{
  "arch": "gmlp",
  "train_examples": 194171,
  "norm": "layernorm",
  "layer_scale_init": 0.1,
  "patch_size": [2, 2],
  "optimizer": "adamw",
  "beta2": 0.99,
  "grad_clip": 3.0,
  "steps": 11200,
  "batch_size": 128,
  "lr_schedule": "step",
  "warmup_steps": 1120
}
Rows from block 3, named by matrix and row number. Rows with one number belong to one neuron. Each number is 128 + 24 x the weight over the matrix's rms, rounded and kept within 0 to 255. All counts start at 0. Numbers have three digits each.
# u: gMLP up (value half) (model.blocks.3.mixer.u.weight, 384x192), inputs 0-191
# v: gMLP up (gate half) (model.blocks.3.mixer.v.weight, 384x192), inputs 0-191
# out: gMLP down (model.blocks.3.mixer.out.weight, 192x384, transposed), outputs 0-191
u.187:166154161143171106154132136120126129094147172184119109096130115134089120134128134095105119151122087141143119140113122168174116105107172093115141172130110099120118113155187137152140159108133127079147119127113117168127125124115105141091121166113107135151090119174123138151136105145105174155120148108124167103157122124168142153122094123112099118108202093099063131142121155165128133163160094155167126152154132153113134131139135107129140090140164106152130090086145126109110169106196122137150094087149135126159146156101100138091139143131164168113136088141135105108125143136143148123
v.187:098127118147136141121140137129137125115134152144096116139126115143119128129125140110123149118131125139138133140117124134141146112114158111145138140146138111129112113141154140099123131133154110142127123113131125098120121154134132136108130132112134124106141115133130126156134119119096099119140170117139144123163159139132152132110123122144123139139130101134111122142133131178132147126130118125130149123109103120135140151122131126163130156131151117131129102121129115139132131120135101128097103125115135143154141137132124104108109107122125121148141123131133131136166145126129106113
out.187:099134143127139140112104121130094114121152122084105109067148143130135168094120149149109120104143136128125125120090134147144159104136111177176149089189102138134116105109141098127111104106152147141123113163143130131169152146099099079163114148136151114131047149128109134164111116096109081151151122152116132134149146098099140146167141138163095143167137158118109114081120170113168129072171149087141180175127182124082176109102121152107118102153159164147133148166159122145154131155116146126100096167096130129149126116123158139067139110088132185132143145113169092141132094141138127112
u.188:126112109147125125127135124104098139146121167136088065119093135140143123099131128127170140114111106111137106158122133108090112089108161131115122084086118112133096112140156080133163141083172078130128131080118111167088105104124087126073119158168096121136156114161126105198132139120079088129102111114126124140154127115164168097098135137183125136113131095120117118137119128146192155118085136105153145113112148115119141106118105119168122133139141120131146075120134127131104094096148102139109141158140155103135166164115152113129111097138111110105120121126162144117116145150144126167
v.188:139159109145138110148098139168139101091158151162073102127133140160092073145119127118115160106149128151146138161150160130149162081072209124122130130137111115141062106131186138111140149128140087137164106119108116149142115139132132125080120114086115142154070096141140157174141120126074143108138111123132154091161117163126113141134128130172133105145147125146091132137102163138140155147153140153160122145143149128108124120163106123133128112126142129133163083100142107118112152084138131115119119086143129119151127139130127114138103137116173173139143118155186117144114114130124130127
out.188:117156161139115168111137133091121137116127110109140126105110112115141127109143119138132153132125116120128116110104130121161132132146112104109135089140125143123138164137095102121148116093146173117145132079205114148070107107153116132146127142117125125104173140124140131137111153100140097112102117131105108135098148093161153147154164184132132150114110112172148125137159125091099112125093097087122115180139126119142123108090141133108129113138103145134112121125140145139176115129129149121151157117132109145125137139161140124140114130174098078105162123104122185131130087155153137124
u.189:168148103148143170134131149123138117110114103107119135163169151189102135129168142157155137132127169120147125144151161118120169126108116152142157163149161102130139137142119154098120146101118128107123162111138143168157134124091134152136074161123153135163110133136143130133147089110114154112140153133169131095128123123150107154140156143147156078154111109159121086156138130155122120149132135124114148169129110132163129164151140154131128111106139154127168137110152169098148105133159074153149138127123166170139160150141146123141116102121111126126164120095140133125160157169106119127
v.189:169106171140118163106106148123127144062120116128130142120139142137087141128186141148129126156109123120104149128158126113136163137134126120111130143144131119130148143150116134143141131127119138102133140132156191115145142118116150144141128140137123113148130130127109114130188100108128183133141159161156127144129109109167097129157117130124126154122125135111147114157126121149122140127110114163115159112132100094137098165131145132127109155130129137130114121140151173101164102144156070171136149148142133155115144137159092166153110140187103095126154115113120136110125131120140139132
out.189:122143145143137123118119110140152153109118175130135151139147107116126151148127171139120132135142161127104133120141141127138126155134131133172121123169125162107151104144118103137144123129137106130118141138142139122141148150088143133154124107099148126087147121093133152107118118134117168133136151123139113180155146150100131140143102122097140119163146149144150147136120117093076156127134140186112136153134105138136120133128158120158146145156096126136133112126085138150140132146124096140132129138116132152103128141120110148150085125181114089139113120155082104120108125139150123127
u.190:161142154129113099123080092143144120089115129141136138118128106091092151128101154091089130146114091139117127115108103149145108170151135084103100123150139104091149122146132131125174136136120145110134114133100121099133175140151150104121131151088151173102122102137158130134142114152150188130138151142102110130119168162107107159146117151092109132132143108104151118152111126137131101153119111135106095115104120123122085126116157102126157153123117087120100122129155108138120143079138142121121117082116126130136123112098087162156150136122118162126145095125095136118152160102097099139
v.190:170126163154102081122084110130154146082102124134143145084149137124105153135136152119109113155087127141110113100124090113157114130141139098137099131121121122099162125144127124151145127163126139107153132146128122143147171142135143133144135116095160125143144103132159111125163080180126200135143143168132113125134154152114085161142103081119123134120112128104128119185138109101123132148130097176093114111100096138124100134136158123124161134115108108129077129109159139121128133123167134099119120097132108135121131119129092144172140126133113114130154126129101112130097171099112095153
out.190:148137114111122109118140093130146144121128144090163148171120119138136149131152141087138179119129164140114107122121109113104153171065134088121107132096137102144104124138153147092143139150163152145137134089125107155158119129119126125080134163120172158182127130103170103108102158162109172121135095144112150134108151164137118114097133128114127155115150085154089142120099084110103128112132104165146099142136126141153095107152134115146120125099130142134103157141124163157093128105103158103176174147149125122109139135167074104119133113131063153114131107105108097109136141146125135160
u.191:118122139108129147125112134146112128126134139138124098125143134145102107092128143094121111099094082110152154115127118138158119114114146100107132139138146080150122124142142105143150087116172117101114156102139123137111136159138117112098126142133123088122124127146126120165146104119104121156128128137113148135141132115145127142105102139141088121108124105106091098124124145177147138087119128144139154126139144125160145149101127094130104135160148126130150097149136146138160131127160092143144113121165145103123155135119120123151094110153156155171146135121157141131139112146142142112
v.191:189137149155158141116103148137129132090121193146119122145140081175101126115192121134141136133129143141143165165136151167168151115127132118161195148182127120175126141144129150161127172133126117130146147130173162137101122164072128140121094156140142152139100120149122142120178098122129172149125126147135124137136164116162120125159162175140132119145133116165136138142100131127140128152177139152139128117173108113138099140143118139124140119138141170164144121120140155127148142131143089085122153074166137159117126134132133132151126086164128127159180092144125073090117123139141129138
out.191:142153135136147127135113120121142120132104104119148117156136126097132126152099110151179126127118147149119150122141150150137130115108141094137103095131094102126119120185127128146126115147148128125116129194125075147137118142110113136103161140125123139132128144130140132110112126143161113154163138107134118119146125121135120116128117137135121137124092101139128138044160120140174148128142141109157104145128136148111126140117140136106126123132131130129130160116129094146118152165141143141131163105122147099145125120135157101161114142123150132127100138116167147160117121161110099126
u.192:150108137152090125108097104121160138126149123171083070129101098124109128100145111113115122140082107141092140116106097145166133102107183104161111109095128132108146112135175148146147084134100121130135126110141112104107132176136139075079137131105152162139151125158132116188140136134105133200113182151131139147149187138132129146107119109130107145109145125120117124134119125132127158092112148121110144123137079108125114125109116123148157137180143118118104072154122160158173128140146122099118147111141129156124130109137104148144118092163119111123149125131113164098124154105159139132
v.192:088088117112140144143116110119095136141129139126120106129105163126153109097120115113150128113107112128125136105125106122123115125120119143126175118110131138139098136105124102128116081111149122133124115100107102146091086124129102095120094116141101095139176124120115108135107135116112085126116084106105125111122131113108150093094127129147109135128117149128133145090092123123154141085107148086124095123121164109114160086093117108127107129141115127136148130143115126120170115120109151165108126144107127109126136144134149096106105113100129135144137174138149144139134093155132143130
out.192:147105150145109121156139126157138147147154100160138138109162155145123159128140124127099144143136115111156098151142130123117096114120092123092072104174122167140142109130130113113141119115167137111142145195136118157170138088126166141169166135147114132086136088105106180121107111177134125121121107125171144139112078124176117165136158094128134126117121112147120097162150140160140124174133125130141096178126157111116109108113147133094146133114138105150113152104150113102138101164143162135100138099079134119131124127115126132172079131104151111097102132141113132130085154154145095112
u.193:126135116130123131129125113149106106151134168129113095147102100134133098123126134097121126117122122118153163115129137121111126127113167128142121137126139098148098129142158130121123105104156114116126137113119141108111125152136106088101156150103139131129128124134122091147132120122111118132115137115138124116144151135095146120125095119156096136115127111150133106143097141156162148128137146140155107110137123130152150140121127094129136121133156119131139106119145142125122151105147088141111103093143159133155161114129119126139103125131135131148145114110144135103166133124136130133
v.193:137100139126145163141157096119087147102137175160119118104102143144158102095108114088121117145133090146140137124103113120120122138134127118123169124134103130129114127094160102139140077130135120124108105115091104158096123157082071090123076125103109121133170138148126099138110149170102122146126098096086162138136115118132121086082105153118082162104121108091114159130131138124148117088110136103135123136127138121118105083134112089151097123152115140128137107121130103124135133104149160111105117133129108125128123109147091118134134110126149102156123147131145117106121094158128102168
out.193:107144109125137084151122111196118103119120163102143124118105113108113178106166152131119133113091126132134114144135190135133128117108124134127135125147141079123140120153152167140127155138157124132167129127136121126139138128113139117094137150120110125108101110153133179148098125148118134153140114132111143130139149104142139142137147106138127071122166131113120153175147110096098138147131143114158112114134127150103154122125112115121178137145083113111070130123104093088113164134140131112119137141133136130105131130158123150107087154123147162138155122129139119111101107135158099142
u.195:115127131113111117126116121126117136129133140155110080121142092153143109087131131099131115097093113138133132159105136135140121094109171102140106120082125084134106124141147100158159108100150110116114123101137116135090124155118115099101161127120111123163127096128139125151143115118106126146103148146129138125151133132140160135119132120137112119112142129136094102145158128163150140111156153142152131111098147116157147144135113088138139126169156128154136097137147119104152128136163131139111123124133145121131166153126155125113107083144126147139130161109132115143134126141149126112
v.195:116160176110110091160128111131108107115120076129145142072118104101135133173060083131113144152157127132079090116140086136110134145150125095087084148146070181103144133117105108135095167171104144130147049171090152134162119112198131115165117095136121118145134101117159141083080165170154120125118106135091109084100121138105115143160095122094134142114110141122166211097134134080073086118123117113125117097107158158045098082140098119110153107101078125120086140126112083134095159118122173109094114089087079124136054098110100166109168169129113131121107086187098136112116108117107124174
out.195:127095111092132151116143149115100147148142094109146115109128150112138134162128141102179140162121133109150137134100089159126123167123140120121186163128138124181168155108081145119140122164149126134150139138119104101108145105154144206180147150140141107101147160114107116106170090130157146112150128110155091127113100118114160141127081131117130146120140114160116112113112089171120117132106084126121147090140104115142112154134131157103094138091124153115109122101158127106135110114125124171125106115119125131113122131112154108138143091140102112123095151093129154136122104079161094122
u.196:121143149136164122140132100121111116118136135147140121135133149142103115104128130101110134113101105127132137137092148151155129135127126138111124117109138088121118131146148113144154119087165114119141112118149110146111141134146097095122136163130109110140109109159134152141114091149118099171117152101136131126139129115129125131132112112143112087102158109128118103132150131166134146119132152126136135163137146143155150131144123110129109109164123097144155118092152112110135139133159094148130118098121157111133158122117148124100107126153180152129124117118121167112120130127154141107
v.196:093097128083172157169158141094080144112133156165118117106128156133163090095108101083127111128151086142188089107115107139107081129116143129102166099117105123129119096092153062149104102095154117129148103107124097170086120137096052101122088138115028100134172118140117122139120147153096129143090103076084189112145106086148120067075095169137062174074117068094077135093145139124171154085118093097152141124162172134105170085139107082169109099142137109139150102105069091158109135099150146162123108145094120108157129134129118091059126094120179110110096148109140093108125076169151139141
out.196:145113135115156151146152130106100094122121122155129132108093128152149131194122120101145096127146129144115132123144150134108136124164096134130151115127123110119122136119133118128113143118124171120131135085152076148099118130142113147109116120126118115172153111134174129147135164153138124110147114132143126105084160122127146100135144144147115118106132113123126144067112142109136121087103128096159100148130163154134128123118170138128124111128146155149133135084129126103128116134150147120091136140119148111100130110109168146104134104114122157157118112106142138133150096138117118162
u.197:121123111102153133156154113118132149107103132133128110127149143145082116080124136117128137117114078129146117142104155140134082120128123119133146136140133079129116132177146119154148108069144120101095141099151114123112105143115121119096149167146110133136106132146116143148151103126127129145133167138118145126128124113118154131097110102147108111096124076125087096148133142171162162126147120136143157140107115117151141134108126113130141111160165118157155110107146116123140147119197100098158118118147160102119186117085133148112117110165183155160169130109128126120127118155172137094
v.197:122164130149153120156080120161126099106147146141071086110139123159104081144102117113120139100127142138162117152145157133146169082068195131133125127148110112131063122130162154123139153120135076124173103129090121167145123140111118132099135133102104129163082111141157161174131138130092123110137101136128154104140112155138122148134133121165138099126150114152086127127113155154133136149153144139176126140135152147120128119148098121150131117121132129135172097094154112123099158096142127113107100081126130118155132127097127123120116138107186182136134108140171126124110140137138141134
out.197:123144103144140139154141133093114108161125119160131133114098094113150137134131127132147113156152143129088103136144119128161128104144144137104106132122116135115127156114108128126111140147148150087133118089126091149097100146163106148124110095138111117144158161153175145134134169118143083115113127114158103097069190130155138175141150157087116131085154125152117100098122138116171094134124122076120090139153155144142107142132177145130143116130145112135100086113127122098131130116104169125086131136121119134121119118116148116132161099106141180121117107156127152135121101142093162133
u.198:140170165091125114154160132099143124114134143172149133103152074116099140125117143087120112158115089158144103109105125179151116126153126063105119125144147088112145124152139105178111103113112141103119126139102124153131157128117104129110119137107102150131121124167142135136084082161142144126142112108094140106118123152152114127130092165104098101113138098103100088111170141110167115148170094119110078132136166145134107099163167100132158130130174097152099105098108112104105165088178133131126088132117152091131184128083097181122160110166173136120127103091123096119132127111163094175
v.198:130168172139102081153105097142159132094128123178129136078166131094101147137113145076067091156111070189136099093099080183179103139115138083089098107103120115101150097130133107185157107139116122101182139155085081142143161126169147091119120130077116075111158097151169128142098117182135192153136096132094154109128107168128090136095107141109080145081151081076109135158160141112141111146128098133110098162094176137121115071176144100139144103118122067130090109078124120130118132088143151135127091100101100081141133100098080141154151136096137120121105133091136130137093168097138078164
out.198:179118137110136110122133147141140105116150112147130118115077081178078142130123121156110099140107148132155096144097156150092121139133118142111123149106093097103149130115150143079129148079169118122120093130114118135156118124191155149152100077133150162164085146122148124129127154177122148128170165165106132120111145130094138067145144116079118140124158117090142108118115133085140095132118102114178163140115067159116092209144124125170129119113135137124115131082165107159104164121083131083143156128115125123148130135145120158151108125119109149158149090130116133132173158133079149122
u.199:110135101124153125165167116109111115130109132123131141109128156142131130088162137117128112107103109128160108133097149128113100119105121139101127135112159119145107133147098115144121108066120144110099128121132081181112127069120107144115088183127083091154141117144136120121138068134131128121084090124108124077121103100141130120129094138128101087107119151133101097113156131140162100128108112123132091163127176142154126114151124126113113066111149124129145144127091127109113119120175130126154148151117184090106199147107132101102112128125149102106157159078165121142117127184151129132
v.199:144137123136125133117131114154133130096143141150122100135129130134110111108141124134123097105093113142112149126118137121126143120125170129133130126125129096151119142133154124126138111126148102138115125099140140139130132150138155102085113149143153114132099111132125140157140119131113155156117139146125136121154143140105100146131139119152135113131172121145115137150127142140144154128121129135147120125114111113127139151112119121158154124137159125141147110149144127121145133123149121125127149124140125111107151144108132144108126126160145147109165136129143132120135134110137145137
out.199:131121111157148109125120131131095116155121133139139141129069088095135132108123137126145138120134123181112096107112142138096100140112116141093116132123139094115133110130097149146081125119150138139106086123121124145100127120158100130126150122136096116080109160157124151130089090150148072076146170100141157133158089131155176146135142145095114159135163130119123083160152127157164135154091115080121148127135114125129132168105142143140120130127132077153159101145160135173136162138142158121122136143079121149125117126121136121098141135136156117138124131156128175173143099117096102153
u.200:132140112102125128112138135106097126144105162163121101125116111121127106090170135104132135114086083149135114148101142136149100107116152092127139098116124104133094113142151137156110089099180105128112130120132128118111116168138122089086107126128114126115144107147112132159128108124094130159121176145100149135142184105123147106134160148161110101115170108149109106122131126158163172105121130116153111130143154122113147110141107103144162125172161121154137094125122116120126137123127090150130124130132135101151156143085149133092095100111135129130115118131152125123151123118131117116
v.200:104114146079112121183122087117091112094125109142137130094128173099136126108114110094102082142101090149122102111099099136131108133126131113108120094126112139120133096112130082149121083130102128124143103148099070158125142105161127067136104120125102081151133079132164133136081155181132115142095042141088142094132085104102120090112108111113081168084092126093108161109140150081133104061115144104122096114114189125096126049141118105124131107132104104137103136121106101145132129104127169119115092144082087078093111091115094127118140121089142124129129170119138118123096110152116120179
out.200:128101151143140162139122140133115122155109146123134099100100120118128087140119131108133145110156131097135103166105156141121133125126138129121132140125168163122126114103159101168159111090162129092163140143142145149102088121128115121150122124125129123116115142097125122146100116117138135093105118152122170099147121100146176081127190114143130121126146133100133146071163120112156143119109117115134147120144129116120130107149117094156137115128135148143144101102075112119116116107131113127177151170156118106128101162118181102099115137128102111149103142147162121122170067137179130113
u.201:147095145125093161152122107185096118121160156142078039124128092142153111100116129101133112107115103130134189105148106129133139084081183113115128142163111085117083095120197101148147070087142085169128108047119123138091128166098115027123104134091104116148146129125115082178124127135082125131120130129113128149128142122095136099133120131144070144150136132147090115109099149157175133093170157139128103067170153135129125095125106080141119151201152162114142065154177154126135164138131124129090109132130119143175159069148103103158070072098164159173165131145152117125161123113088122168
v.201:141135131128145127144118138139121099118153157132096100150109110141148120131146119115106153110140107144153112127113140141123114099109140128126145104120122118151110132123157121135134132114164097142127132133130121143119114118130121122099136161128110126114157139147117141154128136113111109136105118113160147143128138124138140135093104136142113130119136106145101121113131138184150160111100144114145142118154127129118138112129108120161131128147127148146164104108095127133118131110125124133116119127142126153152139148133123094123113112150142143122138104141171149140133118139142132132
out.201:100124124106099118142129121167149125133152129132126129133082068101083152131115147109138125124141153156088145156108175136169109135137135138191123125141123144113098109149096141078162147174125154185132134161113161090141120145141184136137152128116153148089059135122141196133101101089153132150113195137137132161152160123075106144106120106156096122210137115135105158160156132166137166136130123070148109113158094141067169135097148138123191127133126100181136142170113090142128167126090072145098159118086134103131129145164116123105157136116124169144112160132146130125131095160186172103
u.202:138109126108146107147100103084104170154133147144138142135129072131136116067125139097117106126073083134150123128105116157110113132137117102111134092125153073113130144144137093158122122089156143125151145114129095095097154132120115131132113187124089136139136099130107122117110081147133124128098166121103126166121151127158134097120093135114118138109151118110131087122125109125181129117136129102110065111150148117146113098128134102121117153138179075131122143133074119138122126105152117135137115144093154108118205133093091131129124109142143160124103141098126130127150118118145133120
v.202:137163175136100102153086080173176114104105183152129131082119088121146137147098124112105131154134139134112119130148099119125148120140148099142111153140105127090129134130136126130115145126098121130137105144066130149160133143123156093134111087112151109157144092098174114111117137180139121111163084139097126085130158180081118155148079110100145128140110127123133143166092121091117105151120127152099069113080127156101086110144116114120165148111124129110102122098110114121097185102139169106092088078087118140129113101133089177148139150130138152155144102147105157147093148107082098164
out.202:097169122115077117091166151131124180144137119125114146102118124146140142134157146122147132129101129171164111087153129139143073159097119090155126101100129146110127115134159172142130129134148150193086139159188111080173117154138179052132078114139167122119154119155085125120137114081101189154112155138129176200164129152118132111141154079140159112110148134078127132084072126099080154087113098152124093169119086105139142107115158100158132172172075118092101066165116102166140151107172109087148155134148104117151121092123107052127148142132091085157096180072117149102150135131184142117
u.203:135124150121144148140136129108100169132123123164112087131129135128106129091112121096134122118109089108140148113116148128114140108124160117115139117152137097128117118128135116149112097091145117121098115118102103123124093148150088108071111148103112120149123099144128092173131125137102150135112127109097133124152183129112150118091101110152113130111113103114127088138101136149166183095124119121147111115115132117141144113131118111162122123144150115128127087113136131135149150115166102103120115111157141123143145137096110130111110087137152164155147127121136102117134114094141119149
v.203:123147159106125110163128106118114113097125115149122124097127169099117121108113111075072103154118096165131120112082096142132115140130137088107122104137106135131146106111121100154145081129119114101157125155084075156123145117141124072132099117100107081146158081141157125142085138180121145144104072129089152096142095142101089102091100134130080160085102117091117155115131137107135106098110132114118083143123174127099104042162114083123142123141116105123096118094112101125119126093135179112099087128096091077112112117118084132114146126114124112134113150130136150126096107152129108171
out.203:101135156138114139131160158132105092150127121115090133091097092150141134149094159134148123098144137129101153168135145119127148129133130111137162102159132161089114099113158130153110133115162123161124120141111133115098140145130120118132128137121116128121161147131175142125088142148148105093152087131129134116129112124089150122147116129112122130147115131123092136112156160153127106104105111116152138162117122137091116136139177150092145147118112130088170127123123135121155145169153134146119108170143125112128115126143160127103120097166121093154102110139132144167146113150124120136
u.204:125118144132115165137115137126125109120125139110146131118143134126168152070135156114139151114106131102115148129103096124146134155137110115156126148125167112133148150124109094136109028088133126109123147080134135119086134171093120078147115131146131105159144094129124120114120114145155100178145130138140109128105137127095149122155118130102071134110123137114134103141124122100175103096135157172129156098131135089158111121119152136097119128144161157146123159142141164112175128140098160118130122132141184148096195127132140147127134075141134112157162091091095129131137132124118143153
v.204:125102121089108139124147127100110166157121124124139125117146111103131118097131129124145147120097087113123117113089092121101130145148109104132174119162143076139132148128124114157123076118119133123113136087100134099121110153115114131138114110146128147139132130105109129126128119141140108135128141111088116168117119116125098134104157125113082170118132105104121113124119104103150127115150126121126143108126107106150124127106142121132108136164159114134113140157120137137152124141113118130120132156139153092111167102117144139113136092133115113125121140109112122120152100126147109131
out.204:124188109125084140126137125152114187182160110127131115162132114108200117133103126114168144120115138134133140112141047108090142123158131160104129116113118144130153133108120129097143105126174117172116115122141104125090109107118145158140163116160131128100180142106131122110109135138154161125147130092128115153159109154155148131137141123148132103116113129158132105171114135154143146114152093116092109106124129143147089141104130152104131114116129100101116141125149125155125107166134226105166140112138146122137130148125108091151151136074089117106113182143084112125142117147135110164
u.205:148122153142126134148133119126147134107121135103144151130108107133102139106122160131119108159121107113136119137105127116117122153136121134102139135128179095133147166172106130110141092081135161083133179127132144118127143115120148125139131163125130122130135124139133113117141088132140121131142112130135101119121105121136114122149116135107094133111118104089140078117140130114129106135111118124119121142114120108162083128124168134106127139119140142123109137116127153119142102131157151132136129162142200141107214155120134125132151136166122096130138124078124144122123126122132123106
v.205:098151091148089126112148130154128123172133116120116119172108119129166132112188152177139111081084160118119182119077136103088120113116133116192133097116159115153109126157124161101118087119109137133104178101127126074131099126121171128115125123139180143141123091088152129139103107109122100123095140172134127117119125116065113094122173110154167118200093156153136095115136134113153131115103176125109113091101118113160112123099141168126133177109130163141112135167113140135159102151089140113104173160098142160117181085123170107116094111093108097131155148093148131176151107128109077141
out.205:131125128143135120151115123130091127169181101179111127125110105167149093130120146129132117103117109119125143142076151133135126142138156113106096126096139111127094082133132104136114138131122117121139127119117139146102141138113107119132127154146091133129094131124120191146130108148168087127126155093140099120182101098122156136132104128126134131162144109125144048105141158159162136166158113085124160104182162135109145115156151129135149153133174100158151164136129127102148118120158143129092119124140143124118126094128128143136135141087184163134128135148169097171096117107099120180
u.206:177132147146132108133130114117166138095125162169117110106134100114117145137092136095104101163129083160130108118124114154184112136121153109087134144108127082107147102150139142125157148113132129116161104137123119158138145118118101140094116140114087114135132131157124118154183103131124149133140136094129177115143124127184145164110091141115109135076182098108076103156130125161154144141125102154097118160126117145127125124140131104136123114112135092132116092101115123119099147099180117139146094117144132118162157151110098133146141141135165137123142124125138124092117152112137121132
v.206:112145109146135135136066126138105122141128130149093080110126150161139094128129131124144154095134140137150150153135139124125142095088161112162153131154125121138094112118148136112107133126121111128138116116140122131120116124123114120102122123119139128170117111119136134153137124127075111128141128140120146112153151151101156114120139118162146107163111134149127133134081143137128134136133157122169146111143151135127152119147116124145131136115136146128177112138146116138126131127121133107103126106132130134129125116126132124120073136103135141153149128137163125124123099147125146151
out.206:094145143112138137106106164116118129096126145080133116134127113128110154100130154086099084123105146108122109137114123131147114121109107141194132135159153129148118119161192111172080131135120123148117136133119140133156140123108106104151099113104129077106072145124103145147162159115117063127149111151119142108157143122120154166119140149162133167168129120104103124107132153094155150106145147117156162166139134131118160159142101153125120097138142162121146156156133126126139139123120150142088087139119119105144155132150183136041130120119149147140124158116155125131132049155108127108
u.207:147095142154136134119116107124103161122139138170123100149123134140105115114175125130120109143085106150143132141122133143146164120106148139114129091111137119145116136144136127122155085132093120122118143116183091106105154167111146105075136150142125132123160146171123119183164113116075135196110172106136152137144157128140131117056174151148105138122142132117114122115127113157138147116107146153132134135166095103140124128138131146144116132154144101140127096119169156124169132120131120116141151152129121106129142126121121096166101081149128124127121148124155129106121136115151152088
v.207:126113142099141118176145111119088122096126139137117112105132157125143117094107098087119105137123099151123129119116104124119096126111142117128148107132101142137119105105134083149134099120099117117124107141107091160102117141125082078138094134120113085135180115125138118138102156172117130134116048107078157098139111102098105093079112155109079169121107113102111161104150138117149116092122138118134114123124163123104108051136117123141119126149118132121126116108110096142138135113125181104104098150103090107111121121129100101119128099109151105134132162147149121132118101172126103173
out.207:152131128079100119121119123109154168162185123160141097094166143078088074113163085115124148184130094121196078115126117192100073122094156078086096129113156120141129129183110158133134112123155116087118172143168130125154076101117130171130123176148130065112079142111093143132160076186105161114119137148132092150108077106194077151102102168125104129078102116133095078156153117141149130166126055158114092159138142072169134121119128132155118078122146081122159107132194132113147085114120131134136116094156135134092164078119124137171082143128141085079107156099147087068085128184164170095
u.208:110101139107131162139146104124122103156136143122133122076127094179137086118118143124160155106119132101125153129108121112105120131151122123132149136132127083131110139117119103136088119092158108126081121081106115116141096146136131103146106113114128121177146135109117095123098102159121101115150151110151111116104137121079117099140097098100110135154138115149130120098080122144123110115149132131138105101128155140161114155089138134094123141122154147143167133141147107103108153122144131154092094103129173140164162113133088142109100097130144189174159100141108140127155104143121119183
v.208:178119147121139187123219113126124103129139187130117147127131094170167122131117150148162170132195144124171133138159114114141135126129132147137201159175117146127130126099144129139106144136115121142031112129095116143102038160048065138150084136130114149125157150124128088126111164168131141100158102105124122132116105119112115109124074160128125155154086103125131139112127117147144124109155122145115148123138126143132080149140126140121084137116115182109178140097141144098095128140113157084121140140148125162145112142190121117149111091152138126180172100135126094134154121153102101172
out.208:128119132148136172162125098137137098147149068151130109124108144117080103105121136103131072124106123140148140165148144120150154151107119127109109159134143136134136151136132113138122161136109086137122137163144143150151107099174142128143132160181138126230096134125148163110125140110080121148164130142109119111116129158128110106170143109142140142113121154114124159102084124128094118116098128106129076123119157163125135108108127110114155110106127117136108138156156140134119084096101126107155153134143110147153141101097151125094156119120098134109091093114146115140114113126181103145
u.209:152132105116167159145139115143099116100158138139088081158149150183109090078140134153153118124126130155156144161139130115107131069076160171121166140151140111141068123136145120121108115077107090146133120109134089144105104128095084113116119169134120132145103137121103100167125132108068122115136124119161169098142102109124123112073102126180094105138139121138093093125140154159161145096134153142182173146118143108148154128162122113126101097135153146119179114099142161109123124111172130111114104146133171129152163150140154079128078101124118111146153152094188128125111106161115153125
v.209:177140135153140174094086132120138145056111148117131142128159146183100147133174148160147126131141144112141134126159144119145116125135137154104129152146130121108154147146115164134120154127121138118145169118140160140146158084112128165142118139133121076154106155117110116129151081131121149117143130149179133128127110125165097128144119126125145112121119135150141097154097120145106138146124115172096152143110120122145134163127132161115106140115129144126152137123161177099125099153165039170139166123150139154133145136159115144142115149149123129128178119103127159132130146132110129131
out.209:157127117134186096141146141148128100115147168161131140149096128082120149146117135132122104148102128111106123129180175159119155095109167133092183099132112127148132146121099142106186182125128151087136095141126075197082156118097090149153122092183086153083137094154169125115143100108112146125101112094127117070119134148185165073158150161115135124070173117089138162127145130143098116155093126088150152148135145163136101140145128107127131087099120157121121115120124099113089154149100149133151145132119121174119120168119148085175093183144135144114118115102148131153112116104133089105
u.210:136169124141171114151185125150098112081090168105142152139141126152131115157128130173157144122156122117138085132169162075088097117115146137108178185168114135137100130172133129113094209111109121106119080132124147194166054074105096176147103101151054126137059155112142124128151127131160122049131093141121114087110093089165149121134142164110191111156108101157130141110150161112125122129112084139155163155141160126095136123147120161120117068074125182171132156103142086119072146125151118136130151076130163146099126156113149128115129185163145173081170124175168129130090104181122129100
v.210:107145122111146142159113100154117092095171137151113056099130120165121074134124117129112127101140123144152141134135111112121160085085195112101126149171098116131071102121169129099087144101123095135148113093115121142144116112115113116085117120096102102166060103134132126178117137161081123137153126114140126107167103151126089138134123137152130123145109132148087141137106156134145158142122140151189138138111154142101154132136099103151135110162139116122157071112138107112106148093170131127104119131097122148159143112119112139101098136105159143113160105138163107123114147126109164147
out.210:140110148122122106119116113140139080127169158118126132119093113124102139115102143125127145164118129129137156105161129158138126137129122110129122120122145125136129147126137136181130201115127119136132125134114176121156152099135142145138149151118115151115120142124141149108122133145143097078127065118096149071130090156138129122119132151124090139113107124124115156148120098135082128155053123138110125133115113166118121156138127132107143119110097159081158149112138104107117138144150137132109133139109136133130131139111130106133124133152146089104137087147127174167120138139095122124
u.211:132122125103140160112141149141101141148141146146084087153136148144151087135156128131132133100145131143157142156121143152140125108105170128143176119172115135174081089110171166143136112148123090145124140124146138142105101137130092128084133122121119119105128133145079123178158133101086138175097130130157162166169147145154143114074147144168118161136128134141126124118106163165134190113151157120144152110168154126117159081111110122177096157178132147149141086153109149146149122120123092120140126105099111114138113146138114092125068124131144146161141170132150102099145097134159134130
v.211:123118149111128162120119110097133153080110056127136140115167188121100149127119156134127102147110115118136104091127106108096090142125115138058079139131152119092149131124117102126103103139076129122112166137078125117171178051234150154134152114148084049160128133103099125124094129156131147113128132155144130132125061098132066080117093102130124161107123126094141108136124110135106125127096109151091101101084169106143165135121150121124082151106129076117112134129101152137157088152113130191166084168114117121134122114145086121126134179099146116096102146077119159157109153144119135128
out.211:141127061143116128085130177122133096081126148152144134136099129157070161095174149115121078133161174087131133114156118132150090107113159108137188147137165129129100141126151115110150153157125113146111178122145189102112147110149149156107079106092142089125143150137136139128122146107124170117130105167082122126124094144148089121112191103153108156129125134111118168120123111120035116128103143147104197106147101145148096171156120106164116122132085149086101120130089089088151083124127077060198104132154135105117127127133106095092135117125106084101144116185123089104162120089142130132